python train.py --model="sound classifier" --dataset="single notes of musical instruments (NSynth)" --train_examples=184686 --gain_aug_db=6 --noise_aug=0.002 --n_mels=80 --hop_length=160 --input="log_mel" --spec_augment=false --win_length=512 --targets=["pitch class"] --num_classes=12 --arch="crnn" --norm="groupnorm" --hidden_act="relu" --weight_standardization=false --depths=[1, 1, 2, 1] --kernel_size=5 --stem="single" --widths=[192, 240, 288, 368] --rnn_width=256 --rnn="lstm" --bidirectional=true --rnn_residual=true --rnn_layers=4 --loss="cross_entropy" --head_dropout=0.1 --optimizer="muon" --muon_scale="original" --learning_rate=0.013 --momentum=0.95 --nesterov=true --orthogonalizer="newton_schulz_5" --adamw_lr_other_params=0.0028 --cautious_weight_decay=true --max_steps=2600 --batch_size=64 --epochs=0.9 --lr_schedule="cosine" --final_lr_fraction=0.01 --warmup_steps=130 --weight_decay=0.03 --adamw_weight_decay_other_params=0.01
Rows from block 4 of a small sound classifier, named by matrix and row number. Each number is 200 + 40 x the weight over its row's rms, rounded and kept within 0 to 999. All counts start at 0. After the name is the row's rms in percent of the matrix's.
After each channel's rows are labels from the 100 clips, of 14976, where the channel reaches its highest value: "top examples" is what is common among them. Only what is clearly more common there than usual is listed. The data: single notes of musical instruments (NSynth).
# conv: width-5 conv, stride 2 (model.blocks.4.conv.weight, 368x288x5, each kernel summed), inputs 0-95

conv.291,099,193,282,196,251,211,208,113,184,173,120,216,198,217,230,145,230,208,170,224,143,187,180,265,232,188,245,181,196,125,200,203,180,169,305,193,251,354,168,235,259,169,180,200,245,215,224,197,179,183,184,164,210,195,230,197,205,217,224,219,206,97,162,146,206,190,137,181,141,194,278,141,209,222,222,210,159,177,234,205,206,184,179,343,220,171,173,206,256,143,173,258,213,164,206,158,235
top examples: pitch class D; octave 6; octave 7; pitch class F

conv.301,083,240,148,217,160,189,183,203,169,203,205,167,267,109,251,220,149,239,219,222,230,176,182,210,180,206,161,255,148,172,203,151,211,176,181,251,150,180,182,229,125,191,186,176,148,209,152,241,140,200,156,179,231,216,191,192,208,173,187,102,178,207,253,88,240,218,180,203,156,129,186,160,228,190,216,216,171,294,163,175,222,232,165,206,186,202,251,205,170,158,141,259,178,202,148,214,163
top examples: pitch class F#; octave 3; note: F#3

conv.238,104,178,281,193,195,161,208,144,210,235,210,147,133,180,200,163,176,192,203,192,205,146,199,128,147,172,285,212,165,134,265,130,261,218,205,195,239,216,191,252,248,196,319,226,174,127,172,250,123,219,174,202,182,183,167,257,205,265,211,186,185,201,188,170,244,220,147,223,299,207,224,213,156,268,216,236,216,191,255,192,210,213,235,250,166,180,189,247,240,183,199,192,232,152,270,180,146
top examples: pitch class B; octave 6; note: B6; octave 7

conv.286,098,231,212,179,237,164,214,195,196,274,101,172,127,227,216,177,206,233,229,219,190,155,286,152,228,213,187,287,75,288,162,178,153,137,188,176,185,173,159,176,185,224,170,192,186,186,262,251,109,195,211,193,151,193,254,183,241,193,237,188,150,164,148,96,180,179,207,171,223,163,239,200,216,220,207,160,202,191,231,157,173,226,229,224,243,192,195,197,187,178,187,242,219,178,245,208,195
top examples: guitar; pitch class C; octave 7

conv.271,105,134,223,228,235,186,179,231,198,262,209,194,170,133,162,213,176,169,153,188,153,242,215,229,175,177,274,98,188,166,256,189,201,229,212,145,262,200,133,216,179,184,204,190,187,234,147,188,176,96,162,188,188,186,134,151,226,167,250,186,261,201,165,149,235,178,188,237,190,175,272,223,143,222,238,194,181,207,220,197,194,276,249,180,195,224,168,278,230,250,258,181,125,134,203,119,221
top examples: pitch class C#; note: C#6; octave 7; note: C#5

conv.140,100,242,162,170,132,206,145,185,192,247,182,236,182,223,221,223,182,211,248,188,185,141,250,135,215,203,106,250,241,182,221,273,206,220,183,215,215,184,254,228,235,164,171,144,161,166,215,232,208,169,203,205,243,191,182,254,211,127,155,139,175,153,258,185,178,140,226,230,221,186,158,211,232,163,209,234,216,221,195,186,127,185,168,124,207,207,248,263,151,177,218,176,204,178,213,222,231
top examples: pitch class A; guitar

conv.74,106,228,129,249,138,260,142,213,187,109,240,173,183,193,212,218,154,161,163,256,159,222,195,198,221,272,136,192,221,71,246,163,205,221,199,212,137,156,195,225,181,238,182,191,133,181,200,184,198,255,212,125,184,268,230,201,143,271,144,185,181,347,190,180,218,221,238,199,138,165,154,137,201,227,199,219,183,237,133,230,221,156,193,136,233,228,166,257,261,262,147,235,189,258,169,222,213
top examples: pitch class G; octave 6; octave 7

conv.326,044,200,205,177,196,205,164,233,276,188,136,200,208,150,225,163,190,226,186,217,133,184,193,224,216,273,191,157,192,176,207,237,264,185,186,116,162,167,208,249,220,216,186,145,175,223,167,222,174,207,206,121,217,183,174,264,159,136,188,187,252,225,207,129,243,206,168,210,254,225,240,154,169,158,295,231,258,262,227,149,248,232,199,258,155,190,224,182,171,200,230,170,229,149,207,181,209
top examples: octave 2; guitar

conv.268,106,184,209,179,171,132,181,137,223,158,189,170,174,209,227,238,195,182,242,254,280,211,194,177,178,281,154,215,177,278,155,230,209,230,229,158,174,183,164,251,190,182,207,160,145,201,218,230,274,181,200,293,192,236,278,197,206,183,199,253,192,175,218,161,118,157,192,193,160,258,221,131,269,260,164,199,306,162,68,176,229,183,194,178,169,204,199,189,205,176,192,151,204,231,182,190,204
top examples: pitch class G; octave 6; note: G6

conv.127,094,256,200,236,167,300,262,157,191,208,102,220,212,213,232,127,181,254,243,249,155,208,145,164,176,205,161,213,207,158,175,253,197,157,252,262,271,173,191,184,192,144,224,266,195,216,234,229,165,243,177,227,114,174,232,268,184,127,177,193,204,267,218,152,222,148,202,211,314,204,167,229,202,109,176,199,161,211,182,252,155,184,148,191,239,227,179,186,224,179,183,219,253,158,195,196,162
top examples: pitch class F; note: F5; note: F6

conv.302,098,164,236,259,198,145,165,181,256,145,181,187,165,250,142,183,179,224,246,246,275,223,243,94,155,157,188,195,235,164,210,132,201,254,217,172,261,234,161,209,211,191,222,169,193,128,243,169,198,222,198,221,201,158,234,158,155,211,156,202,151,261,224,263,268,256,211,198,192,202,238,200,222,107,247,262,252,211,200,167,136,194,242,279,177,209,199,161,245,223,187,227,221,182,173,177,287
top examples: pitch class B; octave 7; guitar

conv.85,105,97,147,143,130,209,164,189,185,167,206,217,188,132,149,118,190,242,180,163,154,254,154,218,217,197,202,272,213,231,190,165,170,194,179,171,183,184,241,165,227,216,140,172,178,192,168,146,156,138,230,76,210,145,232,250,195,148,238,136,227,213,143,263,174,174,191,153,256,165,252,192,197,267,132,221,295,207,160,178,225,197,150,248,249,245,161,159,196,205,222,209,196,145,154,187,141
top examples: bass; synthetic; octave 1

conv.313,095,221,188,120,247,249,116,88,245,201,202,206,155,143,198,179,140,169,190,154,236,165,167,153,210,193,175,193,249,230,181,175,182,229,227,188,209,222,160,268,235,209,239,258,208,190,221,214,229,207,215,240,153,166,223,247,203,161,188,214,149,168,255,166,255,185,219,212,199,138,182,241,174,106,171,182,173,218,223,162,218,125,249,188,191,173,233,268,201,114,183,253,152,212,201,224,201
top examples: octave 1; brass

conv.255,110,221,258,234,237,143,172,152,138,162,237,192,181,223,240,269,214,273,202,221,249,225,156,232,131,173,240,187,227,135,143,288,168,193,118,243,190,166,227,204,182,155,230,213,258,139,193,239,199,249,188,195,209,150,188,238,193,95,219,153,196,208,212,233,232,189,185,178,216,238,165,256,169,175,231,201,219,177,165,258,159,226,243,208,201,278,247,129,232,182,183,210,207,188,176,229,154
top examples: pitch class A

conv.37,095,176,125,109,204,148,162,174,178,223,144,122,173,231,269,157,182,197,233,133,162,204,209,169,219,170,119,234,185,158,255,250,196,154,202,141,200,189,190,201,221,248,120,193,200,126,225,213,150,189,222,167,202,231,218,132,156,213,191,171,197,212,130,227,208,160,204,182,172,216,158,203,252,51,227,313,149,208,177,145,256,263,208,311,197,189,180,191,273,131,186,227,218,224,175,211,87
top examples: pitch class G; octave 6; note: G6; octave 7

conv.197,098,216,169,174,180,158,162,223,145,278,176,230,235,275,245,241,227,214,187,199,219,201,214,216,233,192,103,220,154,115,174,197,193,216,200,214,250,216,130,128,226,194,135,188,244,233,204,202,147,225,218,191,191,178,212,160,162,142,180,169,249,259,265,205,228,216,180,215,148,198,229,257,147,174,208,163,111,204,192,161,176,191,215,214,248,193,189,193,225,144,252,238,208,192,166,190,227
top examples: electronic; octave 2; guitar; octave 1

conv.334,101,215,124,220,236,203,182,263,235,163,117,216,216,261,154,240,147,187,199,208,199,212,195,170,191,174,181,196,173,180,215,211,248,196,165,137,121,169,266,256,217,197,175,206,214,245,207,236,194,224,194,171,224,220,186,261,235,191,208,216,221,161,169,251,200,248,183,193,128,167,236,146,224,187,245,250,219,285,197,217,215,148,200,193,300,180,219,169,192,283,235,253,147,289,187,179,253
top examples: octave 2; octave 1

conv.207,086,130,250,139,166,253,155,177,247,239,228,235,271,162,157,201,258,144,240,187,306,275,229,152,194,210,244,238,208,244,225,154,270,181,275,152,142,202,168,160,176,181,225,173,176,151,214,235,189,189,200,191,241,215,189,236,146,259,181,182,251,168,215,286,145,194,162,192,280,196,238,168,189,198,189,201,235,128,194,164,115,153,253,203,221,199,205,231,207,218,162,224,199,200,209,161,153
top examples: pitch class D#; octave 7; note: D#7; note: D#6

conv.56,108,163,240,131,123,197,274,176,205,213,296,163,175,199,188,175,175,179,164,146,185,196,198,228,181,217,249,254,206,201,319,187,181,233,257,209,237,195,183,174,305,171,207,279,284,206,126,190,268,185,219,176,165,180,213,182,273,213,266,245,208,126,100,209,128,225,187,215,295,179,143,166,220,200,203,178,204,216,160,219,185,221,163,164,153,159,228,163,185,226,190,243,134,180,205,254,138
top examples: pitch class F

conv.129,091,128,214,266,262,246,209,265,196,173,123,202,143,169,212,290,194,338,140,127,237,129,250,221,225,170,218,207,131,140,149,214,195,154,198,215,241,190,190,168,169,186,152,189,181,169,180,193,260,181,227,184,235,175,205,248,151,230,138,251,233,256,191,154,256,184,199,193,172,188,232,167,156,151,207,191,305,250,150,120,229,245,216,196,145,182,149,199,212,199,231,164,228,108,224,134,216
top examples: pitch class C; guitar; octave 6; note: C6

conv.125,107,166,208,203,209,149,229,204,249,187,189,249,189,134,101,173,263,156,207,188,267,209,178,184,276,235,231,134,151,221,216,214,176,191,295,179,149,171,233,178,262,185,186,207,229,162,198,215,154,210,228,170,178,190,209,222,232,191,148,200,195,215,253,235,149,245,185,176,270,193,201,136,168,207,237,185,190,209,169,252,164,184,187,176,155,142,121,159,157,123,195,207,173,161,164,210,226
top examples: pitch class D#; note: D#5

conv.2,114,180,229,210,146,234,231,114,294,161,173,205,230,203,191,227,166,244,222,253,212,154,215,152,97,117,233,241,155,178,158,191,194,155,112,235,169,202,172,222,159,153,265,235,196,276,110,192,178,123,216,178,156,234,161,241,201,146,202,228,96,137,164,174,288,229,213,213,261,194,229,182,254,201,235,194,164,174,170,114,223,208,258,232,218,213,168,142,219,137,151,239,122,165,220,239,193
top examples: pitch class F; octave 6; note: F6; note: F5

conv.259,108,238,192,119,177,318,168,201,233,231,236,221,210,251,164,194,142,126,203,132,162,213,229,228,154,205,267,213,200,217,204,159,262,234,152,251,248,205,177,185,211,333,189,289,143,184,169,181,185,183,199,225,149,224,149,185,174,221,154,157,152,225,134,279,189,188,216,209,255,173,245,166,174,176,179,210,124,145,198,133,192,185,172,245,233,212,195,237,163,209,207,249,151,227,177,187,247
top examples: pitch class F; note: F6

conv.82,103,171,222,185,239,240,169,153,231,152,220,201,186,211,200,110,182,203,191,184,189,221,217,137,217,259,173,81,196,228,114,202,221,199,229,218,107,200,214,188,162,142,220,180,200,200,162,207,181,189,178,198,255,211,144,149,211,215,257,168,226,180,208,167,202,226,158,226,300,202,241,148,201,240,206,177,255,215,200,165,231,179,218,129,98,171,167,132,142,250,166,173,273,172,202,215,137
top examples: pitch class F#; note: F#3

conv.123,107,151,177,168,191,186,184,189,217,137,297,256,169,180,196,189,133,197,137,217,219,158,260,276,228,222,208,209,175,185,173,233,197,192,251,230,182,170,157,191,151,154,206,191,315,201,230,222,166,203,182,172,182,157,165,138,194,241,243,182,220,115,194,218,210,176,154,192,217,186,246,221,185,199,171,204,215,269,206,151,229,189,233,209,165,163,236,189,260,195,203,310,162,121,204,207,119
top examples: pitch class C#; pitch class D; octave 7

conv.174,077,185,289,216,131,175,208,231,190,181,202,274,275,118,189,203,164,188,237,221,189,110,157,244,242,232,206,249,192,216,202,270,199,209,275,191,190,262,149,273,199,162,207,203,194,235,188,196,257,175,200,197,150,272,177,181,220,180,277,273,123,116,216,116,149,287,219,207,141,243,122,191,197,167,171,164,262,210,198,167,146,215,104,151,164,172,219,135,200,174,184,285,181,297,94,153,224
top examples: pitch class D#; pitch class G; octave 7

conv.332,096,200,144,123,243,219,204,210,160,215,164,132,212,200,175,226,254,181,187,140,168,140,202,205,207,84,213,195,238,233,171,223,215,196,138,209,164,198,288,146,185,224,169,238,188,203,84,202,234,112,175,216,112,123,208,216,156,189,217,196,186,271,120,200,239,226,193,194,157,194,188,238,230,212,192,253,161,176,250,230,195,205,215,199,200,200,229,213,196,235,185,207,217,295,233,246,180
top examples: octave 2; octave 1

conv.243,083,117,178,213,170,204,251,172,177,145,176,161,140,170,211,283,173,222,192,154,174,216,144,207,82,102,203,223,230,201,220,179,245,185,150,206,191,188,214,171,134,258,272,209,233,157,220,99,216,179,171,182,221,208,206,200,237,161,103,261,164,174,284,216,154,297,190,153,236,209,161,221,176,168,196,255,196,171,301,204,174,211,207,236,147,273,239,178,243,194,181,147,244,178,102,199,221
top examples: pitch class F#

conv.138,099,208,215,165,235,148,211,155,189,192,193,166,212,157,231,107,161,217,130,233,195,288,237,186,245,218,131,211,210,102,165,174,158,162,213,245,183,234,219,218,203,189,282,196,171,156,176,186,167,199,124,123,163,245,219,193,205,194,272,123,219,236,152,176,188,238,276,221,133,158,189,242,239,216,162,223,123,157,187,222,267,251,165,124,227,183,147,170,229,212,212,200,220,239,173,173,128
top examples: bass; octave 1

conv.363,102,192,209,146,237,172,214,179,241,145,236,203,206,83,217,216,227,147,243,131,228,203,219,217,259,231,215,219,234,250,168,184,199,183,167,220,219,264,174,260,221,157,158,211,166,261,146,224,106,184,135,139,176,113,238,151,191,165,190,253,174,114,158,187,182,240,151,181,152,161,220,177,172,142,257,158,172,212,291,238,172,190,142,219,256,171,216,187,231,219,227,184,116,242,204,192,202
top examples: octave 1; octave 2; brass

conv.324,098,254,216,169,230,160,256,226,220,224,228,219,251,248,222,139,165,138,98,178,165,138,298,145,208,209,135,224,202,151,166,246,215,218,194,185,215,206,194,161,254,170,139,193,132,144,182,232,137,261,171,192,195,175,102,187,261,227,190,223,254,252,244,183,213,172,145,206,207,194,134,249,188,271,175,186,174,220,165,209,162,188,207,197,257,285,101,175,234,177,228,261,244,196,175,161,160
top examples: pitch class G#; pitch class A; octave 7

conv.71,079,189,180,148,168,171,247,106,185,189,248,178,196,165,236,201,226,232,129,144,117,260,175,125,246,353,120,220,186,248,253,236,234,157,236,238,201,311,159,204,217,168,142,195,198,180,128,146,217,172,165,166,194,213,291,161,201,263,144,183,180,186,178,218,176,177,194,196,126,230,167,240,202,185,194,125,165,195,146,213,182,162,241,205,253,166,289,178,179,216,228,256,158,133,123,245,197
top examples: pitch class D#; note: D#4

conv.353,115,232,210,198,172,271,215,173,148,264,129,193,197,196,244,139,244,139,208,272,145,223,118,198,257,199,190,204,182,245,215,199,134,265,287,186,188,325,212,224,153,134,216,247,206,138,137,225,175,251,178,164,221,238,275,191,218,118,208,249,172,245,139,216,212,216,186,222,236,161,267,185,218,131,201,226,172,205,219,211,135,196,225,187,166,244,254,198,182,184,166,236,150,184,178,176,137
top examples: pitch class D; octave 7; pitch class D#

conv.311,068,181,223,150,209,279,206,238,207,190,246,131,257,276,229,201,245,266,173,207,212,202,236,259,125,208,160,105,97,159,200,194,166,203,195,205,162,231,91,248,177,150,249,153,187,158,212,169,212,171,215,186,163,212,193,140,156,172,252,145,284,202,94,182,218,195,243,199,272,184,180,179,118,222,192,225,318,129,241,133,204,173,165,131,171,161,183,196,193,262,211,188,287,231,133,184,202
top examples: pitch class F#; note: F#3

conv.136,109,212,270,191,236,189,164,225,177,195,219,214,186,194,160,149,121,204,313,179,162,271,208,146,189,246,197,284,177,181,185,208,201,229,108,149,232,261,128,172,217,331,204,271,198,186,243,174,208,152,152,284,245,170,164,192,207,144,209,217,201,247,138,205,212,220,171,222,160,198,213,228,197,242,180,214,207,207,231,251,190,175,207,167,211,213,184,280,187,166,174,139,107,165,207,329,235
top examples: pitch class C; octave 7

conv.241,104,206,237,212,155,180,222,194,213,167,213,173,177,220,212,140,170,153,176,183,196,213,235,271,164,172,92,228,230,174,187,221,233,169,199,194,209,178,207,233,198,227,239,187,109,215,176,168,238,258,181,116,228,230,210,227,185,235,188,141,212,213,118,139,160,67,246,203,96,176,222,163,155,272,204,260,206,161,183,183,208,175,204,139,212,196,221,218,153,155,206,263,205,320,216,240,194
top examples: pitch class G#; pitch class G; octave 7

conv.234,107,200,209,249,150,159,203,187,188,196,213,207,178,189,220,196,245,276,251,165,234,192,242,237,218,182,214,199,192,202,286,196,205,217,159,211,231,245,226,246,210,198,220,299,183,167,158,159,281,269,191,186,211,26,204,263,234,188,207,181,190,176,142,187,192,172,178,209,221,229,201,181,233,84,192,192,150,196,180,240,187,309,159,188,216,267,142,190,133,211,242,188,140,197,180,161,249
top examples: pitch class F; pitch class C#

conv.194,098,198,237,239,180,214,195,211,198,192,214,236,198,150,227,175,254,243,285,161,142,212,168,186,329,226,158,191,240,227,195,224,220,212,168,149,183,192,191,241,242,239,219,165,143,221,176,193,167,204,221,304,243,237,244,142,190,148,286,245,139,222,260,164,173,150,162,192,163,201,238,166,261,239,162,144,213,172,183,177,222,261,223,190,208,119,215,186,111,216,179,206,210,225,216,244,176
top examples: pitch class A#; octave 7

conv.315,109,175,244,222,232,181,217,192,171,138,201,183,197,123,206,154,248,226,212,183,182,154,236,166,235,150,249,223,275,199,163,181,259,211,179,216,316,191,152,284,233,206,217,247,215,172,177,193,268,207,241,241,215,267,254,184,167,181,203,208,184,174,177,167,193,169,142,211,224,189,232,157,202,215,188,222,306,228,250,198,257,205,151,191,125,173,183,240,272,175,168,187,170,204,145,210,169
top examples: pitch class F; octave 6; note: F6; octave 5

conv.135,112,255,284,154,135,154,115,234,234,142,145,198,153,282,184,176,170,177,186,262,195,175,154,270,279,241,204,210,221,147,136,238,163,215,203,180,255,185,133,209,189,240,264,204,162,166,213,135,189,177,222,239,176,205,163,123,126,257,189,171,165,232,298,158,241,253,159,200,140,222,208,157,173,253,226,219,159,211,162,199,132,179,215,210,197,217,263,208,267,190,211,163,165,147,233,209,227
top examples: pitch class A#; bass

conv.182,095,112,134,156,219,208,203,250,186,216,180,183,234,154,163,179,244,251,140,242,220,230,193,240,126,209,211,211,184,202,246,160,131,235,170,233,157,254,195,242,172,195,144,194,256,177,241,178,163,188,266,289,188,137,174,148,197,225,209,234,192,136,207,217,197,256,199,179,155,221,205,195,150,277,204,159,224,220,246,203,192,216,193,198,176,213,178,235,228,229,238,266,111,200,210,181,217
top examples: electronic; octave 1; octave 2

conv.306,106,235,211,158,218,223,156,177,158,110,268,237,194,239,174,201,177,203,171,263,213,252,273,159,139,170,169,216,161,163,209,258,164,136,210,249,236,158,199,260,251,130,187,182,214,162,171,209,206,298,200,200,144,242,200,196,147,185,200,291,245,227,190,101,195,212,135,205,217,159,175,217,177,161,204,175,201,247,240,208,266,178,199,185,200,192,222,200,200,268,215,182,182,210,246,89,261
top examples: octave 2; octave 1; brass

conv.91,093,195,138,176,188,202,189,171,103,153,238,134,232,131,172,143,166,175,212,177,176,134,146,161,267,118,240,207,192,251,122,195,157,235,105,228,135,180,225,170,197,193,163,131,199,128,242,189,174,171,161,189,176,163,142,164,197,254,201,286,204,256,152,177,204,195,246,194,217,221,173,142,221,173,244,279,194,209,234,239,202,227,248,158,240,163,186,217,229,235,230,183,203,191,169,217,241
top examples: octave 2; guitar

conv.256,102,189,152,234,247,144,320,250,204,220,176,254,214,202,195,170,218,293,182,204,218,233,157,183,186,199,154,153,229,141,154,276,207,130,156,207,199,190,213,258,128,227,232,211,138,271,176,204,214,211,215,233,209,285,175,182,229,224,265,183,129,300,156,174,212,248,193,205,192,216,222,182,139,216,213,236,190,180,139,303,182,217,196,148,193,234,242,275,209,205,178,181,148,179,159,193,147
top examples: pitch class G; octave 6; note: G6

conv.245,111,202,168,213,225,219,105,172,165,158,198,272,139,231,160,256,168,274,220,217,226,219,247,287,162,182,187,194,265,232,183,219,187,211,168,180,200,141,266,152,217,211,207,195,164,238,207,271,214,152,210,228,230,151,242,184,212,174,244,186,178,278,197,182,115,207,179,234,257,167,172,248,149,157,154,184,214,246,243,161,177,168,233,165,258,203,181,212,229,174,187,132,219,119,313,235,281
top examples: pitch class C; octave 7; guitar; note: C7

conv.81,108,158,181,265,145,132,223,254,195,163,134,145,172,246,131,246,196,226,243,164,201,196,240,239,146,140,237,232,184,217,171,165,165,215,204,261,181,177,163,238,189,209,175,197,168,208,221,239,181,163,239,247,194,166,257,254,214,191,233,232,132,94,118,161,186,278,164,221,236,260,167,154,245,172,207,166,192,203,185,265,257,157,199,182,228,237,166,146,226,253,215,181,175,169,172,253,259
top examples: bass; octave 1; pitch class A

conv.19,112,197,158,208,196,194,164,208,249,208,216,218,229,206,139,202,241,198,287,251,201,292,179,242,224,219,219,197,224,137,160,229,162,220,242,182,214,237,251,166,227,176,197,189,182,177,240,160,175,223,207,240,238,178,220,204,162,140,167,148,207,176,102,240,265,225,256,184,174,266,170,197,251,195,233,127,184,225,216,265,240,198,234,189,295,183,258,197,255,244,185,205,189,158,198,164,162
top examples: pitch class E

conv.114,103,307,165,214,207,210,200,199,250,158,245,244,154,130,215,229,216,242,243,221,187,227,153,224,118,256,175,284,262,190,220,197,221,207,227,238,251,206,225,229,178,188,188,129,206,142,212,234,218,209,176,320,204,237,209,198,254,134,190,266,183,238,120,203,227,228,164,176,211,223,146,164,123,189,202,328,302,214,163,231,248,215,232,188,191,218,219,194,181,204,244,196,262,233,202,266,218
top examples: pitch class A#; pitch class G; octave 6; octave 7

conv.317,096,245,132,226,231,141,210,179,224,184,172,195,242,160,157,259,167,210,170,219,180,196,200,157,312,149,150,203,215,219,152,176,133,211,256,162,135,203,272,215,227,203,192,179,258,187,209,117,224,270,203,96,109,295,229,284,205,157,208,175,204,227,281,207,191,144,189,195,177,263,218,191,241,255,170,175,209,229,181,228,159,117,225,253,174,240,231,205,266,220,192,155,163,191,211,193,180
top examples: pitch class E; octave 6; note: E6; note: E5

conv.328,099,252,219,191,153,277,175,259,155,206,179,248,190,170,188,175,246,163,112,212,257,184,325,207,187,248,190,201,123,174,186,196,190,287,218,237,223,187,203,210,190,160,127,175,184,157,147,153,103,171,222,202,176,163,130,156,147,273,188,190,232,185,195,138,143,202,200,219,259,234,204,183,249,234,188,142,223,204,162,185,218,183,225,211,226,137,168,188,205,193,237,229,217,199,176,266,157
top examples: pitch class G#; pitch class C; octave 7

conv.12,109,202,248,153,192,190,288,189,187,142,162,156,93,137,196,220,210,252,278,197,160,168,235,149,163,209,249,127,220,173,218,186,167,169,193,217,205,181,168,230,273,213,181,205,278,168,213,221,211,253,226,217,168,197,187,255,193,148,247,125,173,206,268,159,259,233,215,200,208,210,149,192,187,171,225,124,153,179,276,206,255,181,176,220,262,201,173,186,275,238,240,222,219,166,199,224,171
top examples: pitch class F#

conv.103,115,186,266,196,145,257,114,166,249,181,247,196,165,232,191,184,156,194,177,138,237,205,203,254,264,264,79,206,211,187,205,151,188,161,195,212,181,230,152,213,189,241,227,102,224,134,278,216,235,138,158,179,201,241,175,235,180,197,253,224,209,233,220,139,121,197,219,223,232,189,175,137,205,186,257,209,209,240,202,150,127,296,192,170,170,222,221,206,225,147,168,199,226,213,161,299,149
top examples: pitch class B; note: B5; note: B4