config.toml
n_mels = 80
rnn = "lstm"
head_dropout = 0.1
muon_scale = "original"
lr = 0.013
warmup_steps = 130
Rows from block 4, named by matrix and row number. Each number is 500 + 25 x the weight over the matrix's rms, rounded and kept within 0 to 999. All counts start at 0. Numbers have three digits each.
# conv: width-5 conv, stride 2 (model.blocks.4.conv.weight, 368x288x5), inputs 0-16, a 5 kernel for each
conv.186:536522517487455440505565552553502492499478496497491505501514499517506497504518506488483479516487497501500399417463485516540541493513496518499520514507487489470483455537499488471458513515504513504501515483479502444449440466470488509488495504555517496474474
conv.187:472476488486502519514511496441495486500498506474494478489542503477512480479479494510487489503499522536507487516531529493481497516500477482503482476492501500500498497508508501480465490504503542543517508534512483540542532518515510517497493459476452448461464
conv.188:512522508519529490474514513525534524493501532541517520485484465465489485480461473492478473474485505492480485497491508526480447474486493463461475491470475483486488478491499514501476505510491501489479472482485489500475472483490494482480464478465467477446430
conv.189:573510508476473570507489493483524519507498499491493512506476484483493482461517501480465492496490512489487497483495492505515536542504501508509502491489487480490474464470489513501492483503495494497504503481480497487503493467460458482477469475506511539530542
conv.190:479496508500522528521519500496459468485490493486487506501482538521537524529490495506527551518496460493526507509489518513528532524498499485471467446427477470486483459530501500471487493494482492520520537535534535527513533520535508509484473473508513506498507
conv.191:433465497505509486470486487514457469479471457502496491469478511514506513511502464484479477501488501507480505497519511511501499497495506488480514521526515503496518516544507496497488469481493485478516502495501531476480500517503487473489482495499489508526535
conv.192:541547526504527528521495449448488494496499493503479495503493516505518524534487480487488488493465492497508497515517504505438483501502510506520506509522457464447474517471493496528546530535545542547495510501499462454456472490497542526540522527509520515505500
conv.193:501528528518509498511517512496459499489522495508528555557562533511484473483496509509506538524524501514522497502513503527538523505508525490492498514513488484517497488505500480468494518494488474483548552515494479473476505525523524540521487514495487503475428
conv.194:506506498472513610535509467462504512515529529529502482467476483492511510536496492497490513492511503517501502489477497530464484490512532489488519516519519521542502498484489489494539505481473451478536539515493478500493485486479529528535518512541535531523467
conv.195:548521529523528439423418451441495473489460475553520511476479488486494509526504516518534533516500502474469511499503520542458471514505525510491483498523515515526514518514503496472485487491512489499480487484495518510484502473468507513534539517525515532517513
conv.196:536500508519482531489504510515510494501466471503481476495481551529525514504494498478494478503501512500490592523484457494527540490473450477494507547563523482494505503484481505494488512502506497505485497500490494502505497500498546516523501496505517511543529
conv.197:490526522514485488493510491449488460490483520466489468499530463508491466477468459498501487501500501538513449478481490477551570562511486492501487503463513526529497504511534504507525567562532513496551520521483529520515532529497521499521512509513520493501504
conv.198:499477491482481513496491492511490534521502506448430482474472515522509513487479509504502473525522509502492515472471471512414420453487500533524526498499458483497529502512542532519524434451492521495488487517516513516514518506518476499508491458493493495507539
conv.199:497493508544525472467456474461509516511530527468496500484490472496517511518488479491493495524516520530517484482478497486492497474492490506489458478475518506503520497514512487504497468473470501508481504520510511534516482487469503518520510513507519507508478
conv.200:467478489489520470458463465473445454479501536463472493495532499480483502511479493495486496512526535521520513491499507499493497508497479511494498488531515533528545516523521507501531508510535527499503514520538537525534532526546532512515520516495487480504486
conv.201:478477471467490564512502482468455465473526543507518533528512463459468489498466471499503538479501489494510477462462455485503510551548528481488485506522473463458457457524511499486498483483475482448490502499505546465466469477446503505467456495482474476480489
conv.202:492476469473477515493499495495478488477492487493472463470492535504474473478570508490487502498492510493508465473481509517499475467465507579542515523543513520510493498533521519501530513497480471480516481484474462513492490490512475476484474463521534538542567
conv.203:513494476454463478483441450485477474474491487472495490473486490496522522494514518510531535481485449465485512499511529506484498496493460509528521528539507483472475465502488495497514475507526501504497502487509530493503495512511455482463455500511508496494512
conv.204:518487505497492511512500526533524526519500513503504503482500476496499505519499518505485478517512508496515515505500514513500496502510492517500504507504508504497477476505484492488480481485482484498496503499507508497499493492485513516515521520502523505500495
conv.205:547478493499485545551510504486491480475481487478496479492470503480470472486483471469470485535507495510537417418426431467537511505505475572545502488490499503490495503509480472473488451451492474468567556563545531484497504514548497501463488526516473479460448
conv.206:514529538550563551526528507496521509528534534503505502493518511532526521516479513525517522517515517516510503516489493521507496499506477507510496479475469449456464461535526543538529537524511514482501506521518508495512515513501500515509521494492480489496489
conv.207:477483461461478528518508528517434439505509492489486488517453524512508528535490481469465507496485496492486519526533511504558512518504488497524509519506524503512520512545516519524537479500495475476489500478479468483492505507514479500552546540477504461462485
conv.208:514545542540537472494507533512489505518497485590567508500498477492472482477470500485479503532531537498486489505514533517484503498508487485490509510505509506486517494426456451476527489489473464424538550518497489498512500493479533509536547544518529565574548
conv.209:484529530521481476483495507513493474479473484426445480478497500497497489493530524476470465494496505551543522489466489508427481481518555520526534523500521498496489504537535500516509535538559559578503507540528522479483484506515489496495489453509495493511520
conv.210:556540531509507514520562547510541540516509520519511511524518518521535552554483462475470483485508525496486478476474478499471500465484495500487472465465553553533530509514505478469476481502501540543485497488522524485497505512510527532537520525582531576536510
conv.211:538514530524484485482457490484545538511467438466491511479485501532510438429562500512516509456454483469450494495505504524588557523516538468466486507503514511535517501539554528504473532519528492496490503497480460480487504497472488524512489462478513504501491
conv.212:475485497504517475467433473463479484497499508475474457428438514509482481504492532541565590493492540504488510507474488470443484509503540531519520516525482470477495466509491495494523485513548563573574588565571514510491491489463520503476479502513509551510500
conv.213:508503487512507463492523503517510532544548522570559516503516530515521494488491489482528534457448483502506511517521511517515519508483473458483488492474457486486489484480497505503519510502493488486499480491490505524512508528510565557561536515490481514486490
conv.214:434453475486482479486472502526510533502522550490525502512496459480492490490508530501547559501532478477507518523506503515483496491474468505496492496488505527529546512493498453519566501490494507474512522516502504487501499496507497515475507528448461449491520
conv.215:534547517494510490522511514507498497489496512463469495530519521524531519483534520501466449499479493489500489475488474493555519472457479543531524501491493477488511515504494471464474516526520517495504486475473496502479494483474498502499501486487493486488505
conv.216:547513492515517551520481461458513530547535501474477491521518480499483491490464449466506506467480509530502556523513525518500496509513515525480495460481492499475481470503495517507494483492498552577435462497518509497549578585571475486534542519539542527530499
conv.217:464501550561531536512519493501516512499501512467480517528509491527532487488486480487501513460459475492491513513514535465515493480531495516493493504485476496514524472445468477514526512503563557478512509521526533492494478471488526517518520538474445472493497
conv.218:502480460472453502480487478510545514483490477477503486477495475495483492491488513491480463497498491481468484478508500503497521458468476494538535520516502509526534530521490508476451571503478462461517488498553534532542531509504498506496488494500504523557534